{
  "arch": "transformer",
  "gain_aug_db": 10,
  "embedding_dim": 64,
  "activation": "gelu",
  "positions": "learned",
  "am_softmax_margin": 0.3,
  "am_softmax_scale": 16,
  "muon_scale": "match_rms_adamw",
  "lr": 0.0016,
  "orthogonalizer": "newton_schulz_5",
  "steps": 21100,
  "epochs": 34.6,
  "decay_fraction": 0.2,
  "warmup_steps": 1050
}
Rows from block 3 of a small audio embedding model, named by matrix and row number. Rows with one number belong to one neuron. Each number is 128 + 24 x the weight over its row's rms, rounded and kept within 0 to 255. All counts start at 0. Numbers have three digits each.
After each neuron's rows are labels from the 100 clips, of 14976, where the neuron reaches its highest value: "responds to" is what is common among them. Only what is clearly more common there than usual is listed. The data: synthesized solo parts of chorales (CocoChorales). In brackets: how many of the 100.
# fc1: MLP up (model.blocks.3.mlp.fc1.weight, 480x160), inputs 0-159
# fc2: MLP down (model.blocks.3.mlp.fc2.weight, 160x480, transposed), outputs 0-159

fc1.433:080147099127123177134130177124128126155147150103077117095123152137122155151159114138094153134135084163116117088113173127112123124105147119094132136122124144135125110135178108147112119133107126158144142153152097162095111123145117140108104142117145149085058137173138100158111147149091144135102131127156124163169155124111117156081148112145153101113136087167195124125122126121143123117114113076143138108117174102115110147133107125116090101168134117136118136110127117148145138129074108
fc2.433:153128165107145085078138142160126124132129131112115136165143076139128168116141187117120139121100115137122104094112171145121107125133092169162123070129153113144116117130095107122090103149128164143109100166145110160169138123117116136109128128170098121138166148097122109122156135104130143137132111124179093105098158135120110120134124118133133094112124153116068096105125117142159112102134102158161099146109164121128108159141143130142193150141144122091109113155179144116130140169104156
responds to: horn (63); note G#4 (46)

fc1.35:099136114105096139184158132142191142163137116161145166130121182155066113130118144148087129134147059119174141164134091118111169136122122149098117161135127135115161121114148117130171107140140145148145120090147120095170146133106103060137162103120121119128134144163110106142074134125130103132116145116175128122133131147110148160132134099125115104143132171136117084116132098137118105165126105149109169099130090117127121156158143135098163128121130128154131115142097138141136107129110126
fc2.35:179119150129174139092143131147103127143113129160123112150109119129148125125136164130129130122151128116110144085135154119149092166119106110117164136148128137125105118088089170137114134114108104154119160111114159131117149106118122143133163140116165157148132142102158145083148135127125121099171127168101142146087115097107095071083115103113149128144089115078073164117091183119119163099122131115131108139102161133176154131111096145144096109130169107106114137158127089115162145112119159
responds to: flute (100); note D#5 (80)

fc1.478:128138105146129084170122105081217157118132111138153151145117172104111080099111145170120114109151138128114129161119109125138153173128119125144110129151138131132168131109150154183146137151126122135145149121109151119109153144154108132113120137093135138157074164114140147143111153158097124120174158120147163141142094098136126114142121164089125098113110151118137117114112098175124102173092135100106128116137119093137135096126150133147184112127098166102119164143141131147111095114117162
fc2.478:144123161132156176085133076128091095156108116158144107114103145138140136169130112150131100159133126126123151140145184108131122151125158108120133145123132169096098121122102129101103152119142118087166103085084116156138139122120149138162122160122157149157110118138128128074150098133113147102122091175118136152137113092133134067117111136091147130154073097131116132150098165138122136165129129132078120112135128128129133097095112105169107103094136136135126091185142088124161138125129134
responds to: cello (47)

fc1.284:124136116134160130141104110135110128112144118132145112121139122150102138121138137117133140106175156086105162135138162155125181131083183109122133142074097113066105107109128147155091088132113134151080148140192151105177105120127144083136100083141144115129126124098154095121145099122125134140151120119164102146135096086102113124119117135129166103148171108126107141117121120135105165119084148102165101082149138118127113125149132155138156149180159114151144100094153127119148101144137118
fc2.284:146122148121091131127170156116119155190196143125126120122156154132113125145156138133119157131119117110153125160135140113138135100168085171121101143137181106160157101146146147121107094152104186123131155144144103086116172140132115131084096131122109147079116142129134106153118142150149115180100146122054124141145143161133140159098128157152110121079084104127171118120156111127139124099106146109138150120120127124143145121148136093126117149101150139136158113164147090136119143137139158
responds to: cello (63)

fc1.117:179093124116164125144111125105183140120110132153119126163144157091061115111133119140113128126142100147130104147139093103113169119146127132126122148108139114133137082122185166124173126145125139121134141095124117115132151180112121073118128141122162115116147144177129122142092124158141130129179124122142134083112125152149144161119089119135109093150133168120110138145148067126116142168124130088125120116152065163106115152111113129144093134103123163148091122141153146133153122119184130
fc2.117:125094165140143104131120089135103169134131142165151120120086147122155107157157185169107155149137114143158174136125106114164118164103140114131151156148106121079148119133109122120168162162162119123126186132123119140114138107124142150168163140148146133201137103136138140095123120101118146077117148181142128150115120108096110129108125098108155150134102111111092146132109177120106162129124160140110132115120146138154143126151125151131163127110160141151137163171143088092131147114091127
responds to: viola (58); trumpet (38)

fc1.428:157149135126152091097137153156132147132105162141118126171117122134143130132160115146145146096149149113136128118103084155123143090131083123109126162138143147114158153119059103110128101110147141161158073140106129156094154097158128142123103115179133124118108111094145156095169142130114137133143121173191124124101151153113083085155085120085152127116139156117161138136153128114144116124115113088128119171099148103149141144123125121110175103141178120109126128118111103139116151161089147
fc2.428:113157156194112122133121177118132138139150070064138133134126099153134146128108089149110160152152066115121130107132144123139136120105115108089111119136139134157086129156111131085106149131125133106099152097115080132087143116132118136132114156074124109145120177120118090131114111136139138126093127151091179124107138091124146137139164161169124122167093120123160095145169144116134107085123117134138198133127103100148123105113158116162128142122131118134137106120135170131122096124136145
responds to: oboe (71)

fc1.161:139119149117128131111160124132151164075122171123141144150140112109111159122148143139117104126119122118156148110138082101125117115085150139167121139090130145100112116119100059123118178105135148096094111146141104087120171121095148090166070095118102149116122090146135148116148151124158141145107152067125097080110132138112139130143125133125116129129145148156109144113145157128105156145138135123166137151124104174135076110110111109130154175136156108123111189104107108098121133113168134
fc2.161:146101110108135130119101159134118152134130087166096138166160099114147108140110148142105119142118156099081176064137129158095106109092139146161108137086142087143119159139119127122099136158169138105130083097107143117111135168133144129150127171094146173150089105155132172131154168152126156135127128139158111113084124138089165126143103129131119084148131119170144115134147116104116152137116112145133128121123143139139126151127118093118110166155164082167134153177143126144167138141123094
responds to: tuba (100); note A3 (45); note G3 (29)

fc1.160:062133117144106094155129117148155162150138139118125135116138143162081132162119121111108136133142079173149132165136109128137143180121117144140160157112116144105122096142207133156161123110117110185127124146095088142145133101162106160120120114171159121121113174112112101127115136136144119122137181091081121139109114097113107110140176115155127124090144111148135165103131139142122141117105150098147115109118103113137118093107150157135128096112115158137109145079121132127182109104120106
fc2.160:165146160115124153098121177143150091134099133114160098148128102091120139084128128176117128111119110120106050132118209116134112130135130148130109122143155134090135095149106126096150140152148130149121120110126108113123154122135128153131160149185160145148109119145123114084133141084127131107125113122148100118105137142146095124164140131107134115134112126106067108143152144113106130119131143130170080115160151168162121164147145113174130147126147135130123094198150161161125138146126129
responds to: horn (100); note G#4 (84); note A#4 (76)

fc1.294:121141077124127171126140134154146163133117160129157138126098148153105102141128173126115119124139099109118126104113088123103099167079117127127149160109113143130114135170107081108105145094125121128147127155121144117131133090125079119164061114109123123124142110128164121113098153133141103123134102096106115158103140135114136128119093136126164127161132112139062103135095088121147127123136132136101147132088140148097161104138085092121176094057130142106117125117102082076136092131135136
fc2.294:137154141115156127130125133127089131109112152147094120075120137125169109139133128096150142136138165113103162131153198179143156117129102118149139138123169122149092141093137169161156168141169148169136153139131104184095159147176127166112120109071123132140114152129121152126125137101149134122131154115093170137098105157148155123130144133146130177128130133130122151079134118111138154062150134078150129146127113141179173127139141128131154102147111126112154118109150116125130131112131162
responds to: tuba (45); trumpet (29)

fc1.214:127116136111125110117108120130116143171077142143111139152116120116125168161118140097085150125124084132108126131143140111131132108116145139091149154107110130179118136160190127139135175137143120136142122186100122114134140103135098104105098145168114127115111140125078135099105127101077113114090147123150137088122158068110127114106114090154139101079182128129109118137120124119135167156146148098151085141138090125190093132126145131131149088121118142091080136133118166151129111117152116
fc2.214:163122105119077139117135134116163165126072160091132143123148151091131155148105128136113155134100122153080149079124162124073064103124116104075119128112091158129090128138121107122121161163098052132118123140145140106118186125131127114100137108148127107102114135112109076126104131111101148101130156143140126124069106075121111157124130118121147118154135122134176114126127135123167139140137115129134128125137111132111095149171134151081128094149140153105113131118105139155128117116115130
responds to: horn (98); note G#4 (83)

fc1.26:141114132139111125127158114144103082181110113113111097146158098098109152119134108139121107131100106161094093139077101147146099115184126156097137096129112110145153120121089097099118093151143172104157119148097138123095137121103127145117163144112146125160111113132130131169140129082118136134099106173119122093093104108136120160122100120144128097132143135116111104168124169136093126120062125136164084140123162139162084116124128108096161130124113083119114122168142125146089157115098145
fc2.26:147113147142142140109065103090097112113130146122145166120121155126125124117092125125151201114168142134108153129165179159102177095120165120093113122117117128099139118098140142137131131127089093141119119070116175123152110119150157113113134110152114149131104132116118122101109135148100150165147126107148148142177200130118128112104119105127140089132157159116186151127103147110131105124148137117125137083134113139117153150127127131122091108116081121117111089083141142123162108126169119
responds to: flute (78); note D#5 (63)

fc1.304:137111135110115120124158126146146167067119176114152147153156092109105162123145155124115115128113109124160153110127090109125120117073144135168123131097140157108114124117101057119124166098133144085109111148123095079137161115098139103162067093119091155118121081131128152129149144122152132151109151065136106089109135157102146140143122128131115140130133140147105153119141148129088167120136127122172132154132109168147092112109119117140135166140161117131105167117107111093122123105161119
fc2.304:142093116110149142128111147133112162141134086163101128165168088113143116137116129147113115139134144099089173076153135163098109110101137154145117150087132085150108147145099124111113134162147146108130075095099144104104128166125149124146136160094149165161085106151125163134143155148123161128129116148156113114090118125084160115137100143143112077154131120171140112136148108098121148130105117148136128129135150135148117151128122095108114158163163071155140144179149118152158144138124079
responds to: tuba (100); note B3 (37); note A3 (36)

fc1.219:111132121146120099091115105081145135182167155137153162135144121103117139141132161086072107127098106143150085126135091090106132131140078134133151149067143074147154143105155105114140121102161111152134137115165148127147099129094117091072109110156100137089126131121153101153118134121123127109148154132167111093129119137177126131149112114112153118141169111131160107114111110126148137103137122113161120140097121132112111077163120115137162108123152099113094137122138155119086122134095088
fc2.219:134169138135173142083127106129124082170150141149161147117120148105079156113124121126160125098142154156136127161119161120166150170136117157116156177095099102107150129143137109111108145113166134150129183130119128088145089140106160146134166133114118127099152122135181120149138099148147126120135138128133102106151124125136135126138151112125139150150177129150130117106105127179118098108127109156157109110126134139072141071090146075139108093123107082131101130165169118136140131144126087
responds to: cello (100); note A#3 (28)

fc1.71:074144144131129073132125171135119151138148132104156111089117161143144165091131094074107147123124114138106149181141152107105150117081101149158113141116122120127108111066110118144094085127122115110074133144136156138096135110106142101123099104127110115146092148141108082144122136154152162133140161135107126153107088079140136118139117141131151089111128071119110127135151123137192116130113128115122132152112107107113137099106124147138125125124160139115118121096124127091083097099150076
fc2.71:110154152141109107135124127172106112131155113104121115130129106125116127129145131136103148138144132148115126135056140124145134123122134125108118069134163128128154113119122149148151123142150109135116091119105175100098099109116138150137106153154152152101097165141155079117110145114071142116130125111099187137108101125142117128137134130114140204133129199107137131141194155129128145123106117090123150096177153139161134118102112094130164166144111113132144085157159182142102117148104124
responds to: clarinet (99)

fc1.474:082163081118141138100126142134176150128128142121138147156119143109125108155110148121134069145114123134141092108123113104124109112113112114150101143118108159138161170098115105153117130110162066071140175111127150086136091104134148136122076130130093151124117108135110088121166142145121149121133134089145112170059178126159123144167098121137131137158134125129170107096096120127119151139127086127117100162116122118120107114142075130163163081106151110119119116150107141115119118140125122
fc2.474:147160147173163099105110133109106130121095120129150071108130123131146090112146142135156141138138079120107107130151172166152125148166091125116116121111134152157084085142156163163107117142195119108139113156086122208112117146144163124129120128118187116139147164145113150126133098112132166127121144150130164140158108112150132100145167148112130115130140114160084114081113154136147101131142078141132133116170128122151155123108145111128102130158158094109140151134154128141142128137119137
responds to: cello (99); note C#4 (46); note A#3 (39)

fc1.233:110125094119121110100154115093159129169119127101139165111139149145097150125119120134117170145164122160132073132127120133139113118155178139094157131133106151117117141109157098129093152120109148091111116122155105075108148174170133125079107131107137151135133087148156126162118101103110111140079131076081135096096101137135124115112135174094139139119120143164142116133111142117117119107137165112115150153114115135095152123152147124155114121080114107115135128059095119121097168109148175
fc2.233:093092119107131142098129138091132137126118104116139127144111174137082106109118104148153155145124105162129073127118149151149091116180124162144123118136134166131107112150107146133137095059079149081129130107166123107104185146159122109105113122124132117133188109097110094134154090160141121153129084130137139121114125160135117090121120153128126169128113129164091129129121101087113112080128127165102157113140123115097153145134152151180103109089104102134143127103105121135133129116142165
responds to: bassoon (100); note D4 (50); note A3 (41)

fc1.67:134121138125129157107118118153120142141119149140126131126092137106117168097141102119146118141080121134138120194132106136102144122114146152100125124162128164135123110108110086132121128102137150131140106169132130106130127111122145099137105146106107143109126081135107139176114124138102129123093113123173123152202123090144134116134052136094162094120143138155158134126153125104179116138087096081116096082122158116137083144140095102153121134114142156140133135101150110186117100196128118
fc2.67:168141121124152131096152137189067143129116144138129118121120120107120154149124167145126135153116138140097138145079170142130164074154139150105110107167113133157126133151119163078151133142095166125156160136120110134100137123097130117116135152099150160141116132138161126161133137100113144155131108123151175147186104101107129143141137122124123132099140148113135120109168110144127149155120127165153134116136133118168132176135143107116187123119141161145146141190173101149112112193155137
responds to: violin (37); viola (35)

fc1.457:191131172136144127114084105162135148135137130143106152145128182143150120154144131083171097087113133123121127098149145163125131150117126134120113154125152103129111090144113130151137082124137133120151103166096121176162157130134127153134100076113123113114059144124113141159125111128140141126110115116142092152124173153118106121190093097114092088118150099126092130149115132188111123125128126098124133177133142075139155130111105141166169113099126135126138168130133133107127117125150131
fc2.457:106112108119083145174165142113131137133102111133121132153114173115127117130089098114128128186147145135107140160126125102145113100147147146125129139166138155149127151140109153088106121120072138088136171075131151171086161129137103097092098162101124119148138109124111166145164069146142135107126116120073162096110122123116133113142113145117185115108090121130162121105118103109096139098137147129099168111131117132141148111102142122159107120144113128141132168102140128151111118059111143
responds to: cello (76); note B3 (35)

fc1.471:158077131119120091093087104141119136110121147132140110128108120120151125162104132138107119126102096153126085102152163138118153104100166145123121131135157134142070156147143136155151099153142113128114094154152145156164131112165150128089099119184164130106110150086113092080119103116136119129098142101113092150112142145164101085136104088118131101109138136111189127118121097112139132150151109108153119140102116142145119194094121136116139103118120142121175153128094148113171089155120139
fc2.471:149105128114110108123133139108162127126119154085133150132161115100111165145106144126095123080137133122112118094128137131116115117135126141111122145132164143131075125140144107157124115186123079165083126125143136125115169108128155114188143116153111130157105132089089128113090078127099102090164154157098208131116093108142107137125125112096098166136145129117130128138144157122128119157133135172133062091121133112151102144105114163130099121128125118115101084118085140118163115130147156
responds to: horn (100); note G#4 (58); note B4 (47)

fc1.143:098093110143126112125135096092110142110148162134151158105127146159144107130107168104130183098146129114097158120127118143133135107128196143150103144154129142148123152113153105111151112125086083127099092109140161162107117119117139130099092105134115156122114127114094144110123109131104107138138168082079150127152176148152144115098074099083137115193162099098101137107100118109126119116148103102115115103104127128107145146131097087088139111140117117105152089100104105117151124101148141
fc2.143:122078091137128103144129134107150114130130146120137126108179155162118085126123161139135160118183132129136139109149135122110152131143141132101121130164152127164088133118156126119164102165149118113139129142163166100130095095098156116160170118163137145149142166104113166132154143105124123162125176180121170143147164135118119116126136155139110154160152142111131111164110143106094098130125137147162105113099137112087121171093146148125128173117100098138134027126137133130124124120122131
responds to: oboe (100); note B4 (46); note C#5 (30)

fc1.456:138091124097111149106144117075097154110096148128145137121107111084114101138105142106172131112148099150108172120126089140100124106116186163157106121113106114115118150094143111134165112135137101110104128142108168124114149129139108112098155110136114123143135100152115158147141086140124176105097147074152104117121113137099145151153127099070150157120142084128123154083147130109119133119162094123164133139169093109117154131133145091166153123132108102129135161164138092159123101135137077
fc2.456:129135096142098110134158154107139129145144129101156102126154136145150086125129146113141119146138109118118151166133088098107127160143125084124131166108100148149113113156122105127128157117129158134142106105186151130130131138121155137170119152130147090145119115130144152127129140124116107164144123167186128113098086087139180131109066133144115055126149135183108137120107119145121121184099107150166125103116108124111120130107108132093150140146125134188126187117166117165142142163147121
responds to: violin (100); note F#5 (61)

fc1.192:123106085118131140157129143128133145134106125161115124128111133139093116109152118138128078126143075161139124165128062096144141100120130133102090150123134122123153129164131077123174135154124095137138135139139161136133167120145126128065153102116146128128120075186132134188091170109140135105115124138170135134149136157098118119175140077141131159120139151159150124108154083134133140119104118149143123154131097095123145202148124125123125119124140099110088133130146150155095124130134085
fc2.192:147092136148175139146130155121107160136146087156132149169147126101145161114134119188137148142160179146132104085148151112143111142131084094104124121166119152111150092117101159101149119103148108156122136121084107134104134096112145130147170110121143145127184152152131139097147146116137171112117148176078125169127147150123096137101135142104126128132115163109084089097166194149144123154139161109130120150143111127092112152147149165161096131136157136135109117140128152126116136123139128
responds to: violin (99); note D#5 (38); note C#5 (33)

fc1.102:137146135112158137104118116086135136089120120120123099142098123151126152144157143080140147150090100085104117121136166131117131103107188127117166152092155173116113143148151144139146094120104129101075155122126149093122105108104116134151100126110108170110127076080161181135131075123113137101103109136121119102151149122139123133130099108120160147095113082136123145145126101142140167119122153094165127118150165178169122118139134161162136149168119144137127098145130141134154113158174114
fc2.102:154083123121099139075166079111084188105124133086143089134105147121152154134191145114108112115076147163118133108132090127096107121126152143110112105110144117159121103164120131146088124131153164126133161141187140134167142129170122127131112124150127109078100170113123120172147147136158129142157161124127130158109095108136138164135121129072102115111121128139111132138120110089149137126120125108148120097126140104140115152135127133076174146118131142161145150112146113143135118127175152
responds to: viola (66)

fc1.179:118152132113129087133123120140129155151097127120137145155132145153099162139112134091094119106138098138121135141145119118127128108140116149103133139130092131165147129121206123145139147138158140127125131160105136126157145106165095139118106102163133112116082129138111117101059144091083106116132129058127122119080154092112107131121116085127121095067193146125137117124102114135119166157144131115168105121151127124170073113136137147156130086110112141102079135111121158156156106137135135
fc2.179:176143120121093139097119139114180142142098155101116159128144126089138167174092128157126147120100141151088137057126177145080101120122130115099122123127131144128061133116111120145109169182116075157103114124114110124123183116126133118134134115122116126104115137117109083112109114121084131079126137150140132132079119096102101128113141103080093134149126119152144114143131149132173126152141124165117134140133102120139091141143152137113149124156134158081102140107111134166128104139109146
responds to: horn (100); note C5 (81); note A#4 (79)

fc1.40:106105144112096137113146142122115088168123167121121139112135107142106113107146153097155140130082143166117111115101066127145103109129166094089149140133098111064137099131139108133099089109133159086151114116150104102144127112125126120135120112153150142124083129123112143123098120097160105150111104148117169087134105137112105110136125150173107101110152091109098125118100136149118153102128117129085116117119151129151108121159102118063113116161076155173123111103138149111108190132118102
fc2.40:109118114128123096172085139130137116140156117178137146110113133126145111146150124142159189096114099098134106151146096121121076158104167069112130192128102132059171151146124119112125129119136080102110099101141097126121126125143134154114131106154104148125106107145117155119098096119156147140104092135125171133129136135135112117154161115109132133146129084111153138117122129130179175133141148087084098122123107117123128109145106159112099131138147164155117116145068141094127152137119097
responds to: saxophone (97); note D#4 (38); note F4 (30)

fc1.348:141155127108126089114107122102126148150137156157159137107105154115148164118153141075130148087147146155142117157100147104102184131144098142164167139081107150109113133096104085091113112076100131169103140165150159096144100142104105121155162144142131133170089119132144135116120136132086108108126133133135095100139110121182146146119122127107170135153156113093164117121110125114131110134119092094127118101116137108091105111141127127181168089108149107116112098122134143107119145143077123
fc2.348:137209154157131120107143105126130106130129147179124124162144124111115183127097112100116123129117104127124129156112142108163122138151122180123147140125099109167106131183124114120128131068152134121125163161092136106148105148114137132134183127128143123080127144123166096142151104172154131135134152114132115080127120119132157113167162095140159134117146142112151128119140137181105107128129155156142131137104118132120147109140140091103175136114150063140088100168137129180125135137157106
responds to: cello (100); note A#3 (38); note C#4 (30)

fc1.186:099085103147144111135129098089116142099156168118138161115127160153136123107096176087145180101143136105104163116152119157132141123109180130142105133139148134163123164114146093124158094122074089111087104110140156153106124118124140114094105121135107155107111119114087149096110109149098104129143156081092148128148165139146142116119085096088129107179147092097120142108102120126142125109149096111098130117111118129126151142139107087089134116117112130102144092114102117122172121108157144
fc2.186:116072101136124100140142124107143118136135145113136127108174159159126079133127175138133158115181141144138139116149138130111148123133147122097115130169152131163096136111158136122157101172148119112144132134163176108131091092108155103154165115171135152143140161109118164136155138109121132160129167176129176149157159133117115122113132148132114147147141144122131115168094139119100106131130132144166100104096154115089129163097146150124128175120101095146133027130136125126127127122125137
responds to: oboe (100); note B4 (44); note C#5 (37)

fc1.46:141105147113113140135136124128119079164104106113117074136146119095127127129130100130107119161104084165124083151106124134125084120189142148117149130115130132151140125110096086092124096143145163111144115143110090131107134136100114111131157129106159130143115128122114150164136087094139119114100117200110132044093107112143139150139082113167148114118124104108114126162124149130092118107054121145132098134133162163163093120131115101120118140131130100140131135171145167137117148119127122
fc2.46:134104129124164126093096103077104123105123149119132169118121143123144126120110150104143187113139135148102134114159147176107146103110165129112119138109117132128143095107141156122161110142103109129100134091126186090147116124130155111082126105186130145144103111103139129108107139124071131161189139096161163160169172139122106111133115113124119088130177149121140149131114146089135128137165144151142134099137135155131154163135107143109107126111106137122129074080112138157163130158161125
responds to: flute (94); note D#5 (69); note F5 (58)

fc1.394:179096093106144149084160134112108151131105087120101141150115106108167102143144133102138128133140148132085117120145143119119124066095167164138112105131120102133131128088134072157123101155105111102135144106097154109125131124112098102091126130125103174096141103118133159138112103134139155104129152075112109150144141154112116147154119113100172113077111129133138113123085109178122148123189113074153166156160122133147145119153108106089124124116128099130129130172121132153099127142106130
fc2.394:103151182138130113155127120137124141122131144106183126120166108117120152105130151141091151128126108126119153177128068118100133167159114148127112141105091151154113125151135117136155174155140143130103170175108118110106117152150179132177122117106115094150133137116110120153117114087124116178094106132151152083081099146126141116108093144172124117101125096143075155113117103128129095127099135152155107116113119157119101113116154098096174115149132147095139145163146142140159161133158133
responds to: violin (63); double bass (26)

fc1.77:089089107134106116109133134086145149170120138117142154116097161134101126073125130134098152163126076170170077131115121129129109113167167147117102128113141144152123149127143092140095177111088154109117154128169100084111160153159114113070127147122091139132115084157140120151129110126132083154094133100072156112117101133128121138106099135109148123110096129159128119100120111095103123123151134123132122153103119130099121110161134105167135123086087125127140140091123114150114154110149152
fc2.77:116115106111135114098122157090113138120133117130151124131111162123097120101102130126148123159135120146130084131136162153147111109198120169158121100136160138129129146166110149115127119083067172088124153111187145081098191139161113130116101124118122114157154106089105096136176100140152096170140129133138145140101138135153108114115126159150125153120098133160128126132119110099104118091132135167110157135114145107106128178121161127172118109076116088147167134108127146120117130117128136
responds to: bassoon (100); note A3 (50); note D3 (25)

fc1.314:130139121136126084098107106085131148182178166163142165132137112112118149118151182094084108139110129140157080121137102100110132127133095112130175147049124084126131137113146114108131134098149118156128148123147125100161113130085117098084098152156099123099124140119169101146136127124121128104116167132133115098137106125149118119160112121116141120143184110131136116121118119134131142128145103095158114125101135119088098086145130093125167089114123092140099125110124160092098117137093094
fc2.314:081177106147162166084118109125158101154142135160146139116110153095078152131127107106163140091142125147116133167104153124159136151133114165113149174074085098114148127138134124115108163098166127136123178125112134113133081138104164138144158133090104120116144102149177115153147112153136129103126128122138114109145111112130145125140138119129137134151182132155136106102109109149114109117119111130155118106131123142082153070116131084128113097126097083114090134165154123151139131135136076
responds to: cello (100); note A#3 (29)

fc1.305:115148126112156159089106087116119127110141171115134163119136106115148146127132134123135116116122096146096109119143123120116114129133177096120075135139121139108119187129083082127142151123140150082133115117132143120153180098130161110137125107119080133137098127150144080077107123114151094129123075111123117155079174143103101109155115111134109159118134117129122108143102165124105132123127130152126098157041128110088091138138100123099153123077137100120101128141138145081128143102125127
fc2.305:119143130126107088165110134137133108153128117094137088131135130097078116074152116130139183145148131128152145154088148112139143165148094149115119130120149121164171086092211132123104136132126127149133097152154128157105117140129122151105142147138175113084146163136139142088143170093093171143105119116103101139158146106133133126096153140153131108125121128150113153114111148146131110124112114101119165094159155168114162133153182126145063117155124112129137133153107153141123141151116138
responds to: bassoon (28); oboe (25)

fc1.195:151084119128118119111084140128118133116134154118121120140122091115135121162070152151107100123108113115115106122141162134136147103117164136143109122136137131132060160156117135145149113167145099133096118139153149162179122123156144129096109130177154096066119153082115109078085107102129131137121111112101114133104133150166127118153099089121167107123132158132177133140125103136126138148156095106160119117113110136120110186108167146117154089140118134120167157083116148079147110145133148
fc2.195:146130113107098118133131138102167135133099144093154149134165084100110165148117154130097115101111152113104132062134120130126121117135112132079111141142140148151063122140139112138137135167129070148099120116147130108104162112128139115184129102151110124153137146095111128104094098124105101096139157154134191115111110101127097135117122108126081157136131140104108122134145145124123124160148154171113070107122111116143089140094105138098080118137110151104099090125071134136158101119143144
responds to: horn (100); note G#4 (72)

fc1.178:119117139111102080145127141106130079118125177130148139107108103122094117120121116124109158146082133177109163120126091123119120100137113112107142139147107115063127134133093123090065123111126129144154114125117130115135103136103090121076162122126122130130093102132099177110086140117143150120154126102120116113142145144112157118136089155139136128123118099137164161102088128123183156118153122148064101112095163118110087097149122075106124118122081162157132141128127153140143144131090105
fc2.178:110114178155109117158126118151126109123156118148189122135108104147121126102131128147124180113148122122113095149133114144127127147107155105106110155184107102058177142140091135133116115142169126159136148147123131087124106109130124139137171110119104148131133097124064133116107095111158141143115114125115130161110172144135110135121134145190132145109108093127115141141091142105163134097137138138066072118165119159159122107107106110156138142132113118150108109180108109111126145129080143
responds to: saxophone (100); note D#4 (39); note F4 (29)

fc1.293:113113149097127110124149134124125112140164151142144134126101146108144122113110144109134152126163138131103141109133109125133164146153149117129132168116137112102138152118121114167062160165142149112127135081124111115099120168107090087081151113156118150144091142109129159098111168093135133114155142115153123091126147130116132127132107139119159138118085113130153115124082061140182166157139094102102152116117188126155117132167155081118137109135108143197123116106149176130127141144088118
fc2.293:109106110128120163124125135144131152110152128123132102128096168161130118094143143159102134103133123104111129106136099141086109115094154085119118128144116081071148082135093130159150138135164154155160133158119101126126137090166110143136135110097119134103078117109111148149126082119181151146109124137100098167102156146113120143118160160151098161090075084139104116125089128116142142111122145107082104091165111135150148135108088132122097160146130121193116128148118106118128130110149146
responds to: saxophone (100); note G#4 (44)

fc1.150:130169147131110149118128121186136158154116169155151115146138186156109136157151137127094147113126152109176190172140091113125142138073134127116149161110122125107147108131125116117143135131135125176168132133105121128148139105140124089152146100148139126108123113131133131146151172121131163136108101065122137157117133124125121115128085135100161069139160104108137144149134126132118118136119153083124103162109178101102133078116111132137140097080181155110107136131102101145149119115100155
fc2.150:144120137131163141089110150130082114124114110119080110127138136131134114118137110146148135156132075095103113150153203160180136117171115154114110122136161150130113150141114164135138098127113154092104154150122094161074142134130129163135078145075158156176132134119124114139129120147149118124170114136054141136106106122143168082142135124137131147141113114136128117123158117117134130092116106178125163116139132164123121163140133127162113138107161131135192137143167148135112149109129132
responds to: tuba (89); note A3 (49); note G3 (28)

fc1.322:160109143158123110169115153141126140108142118122157150140164112111085095091078104185136139162148148092138121136138126135120193137124112132112135097130120094140176102126156149126111178125135123151127119106130127069118139143111110128097080136127160104136116145112140146157085112103127156138150143075148149117137098143116110114109082167164115084126162191128168118095159109150131122139112159128120144124148130101120135125089131071165137150121118103147122143089131127121102127142109129
fc2.322:126153140106137120114127107119103107112086124170114101126095152154147130164160102102117093119112119134129158133144132110131101125139117120135164165134104167129083128146111123092135125110097138132124086170109161151148093140102098125154198116128123093122101125111113142124137103169104100117141095193151095106118140086122147105139141099137168091165108136101081142127060150078102156138131104153099154125126157160133134133112114151109094108091137126116139102148108115134166141114130138
responds to: oboe (72); note A#4 (30)

fc1.441:112102099176137121137131127114116120093144137134087120110167101107091106112175098143123112146147099171133144143173146140136128114127134108092131119106160107178150101146170155163154133151096125123106124159132121081128146168130135133124119135138171140107145169162124150164114115108166143105174116149090111111113092151125107172142091111163130099108131157129142107107133109178123135145092131108178145162155063135128110142140125137104124142087139109141090149147157147118103133152147114
fc2.441:153092193121136120166136120133112168157134088190122149143117125111135128139103136136126147122119174128138120133137076147130144140135096101099148166142093110087173138132114151108163132155121128130118156125105137118156162128149157119101157114130123094140153134187143111106127170140179142099132135166136103138124163107136141142098129151124130116143125134076063127126154163143102144162136144154117140135127106136094099160175148155117103083123108122131131123173139138073111161105137134
responds to: clarinet (92); note D4 (48); note F#4 (27)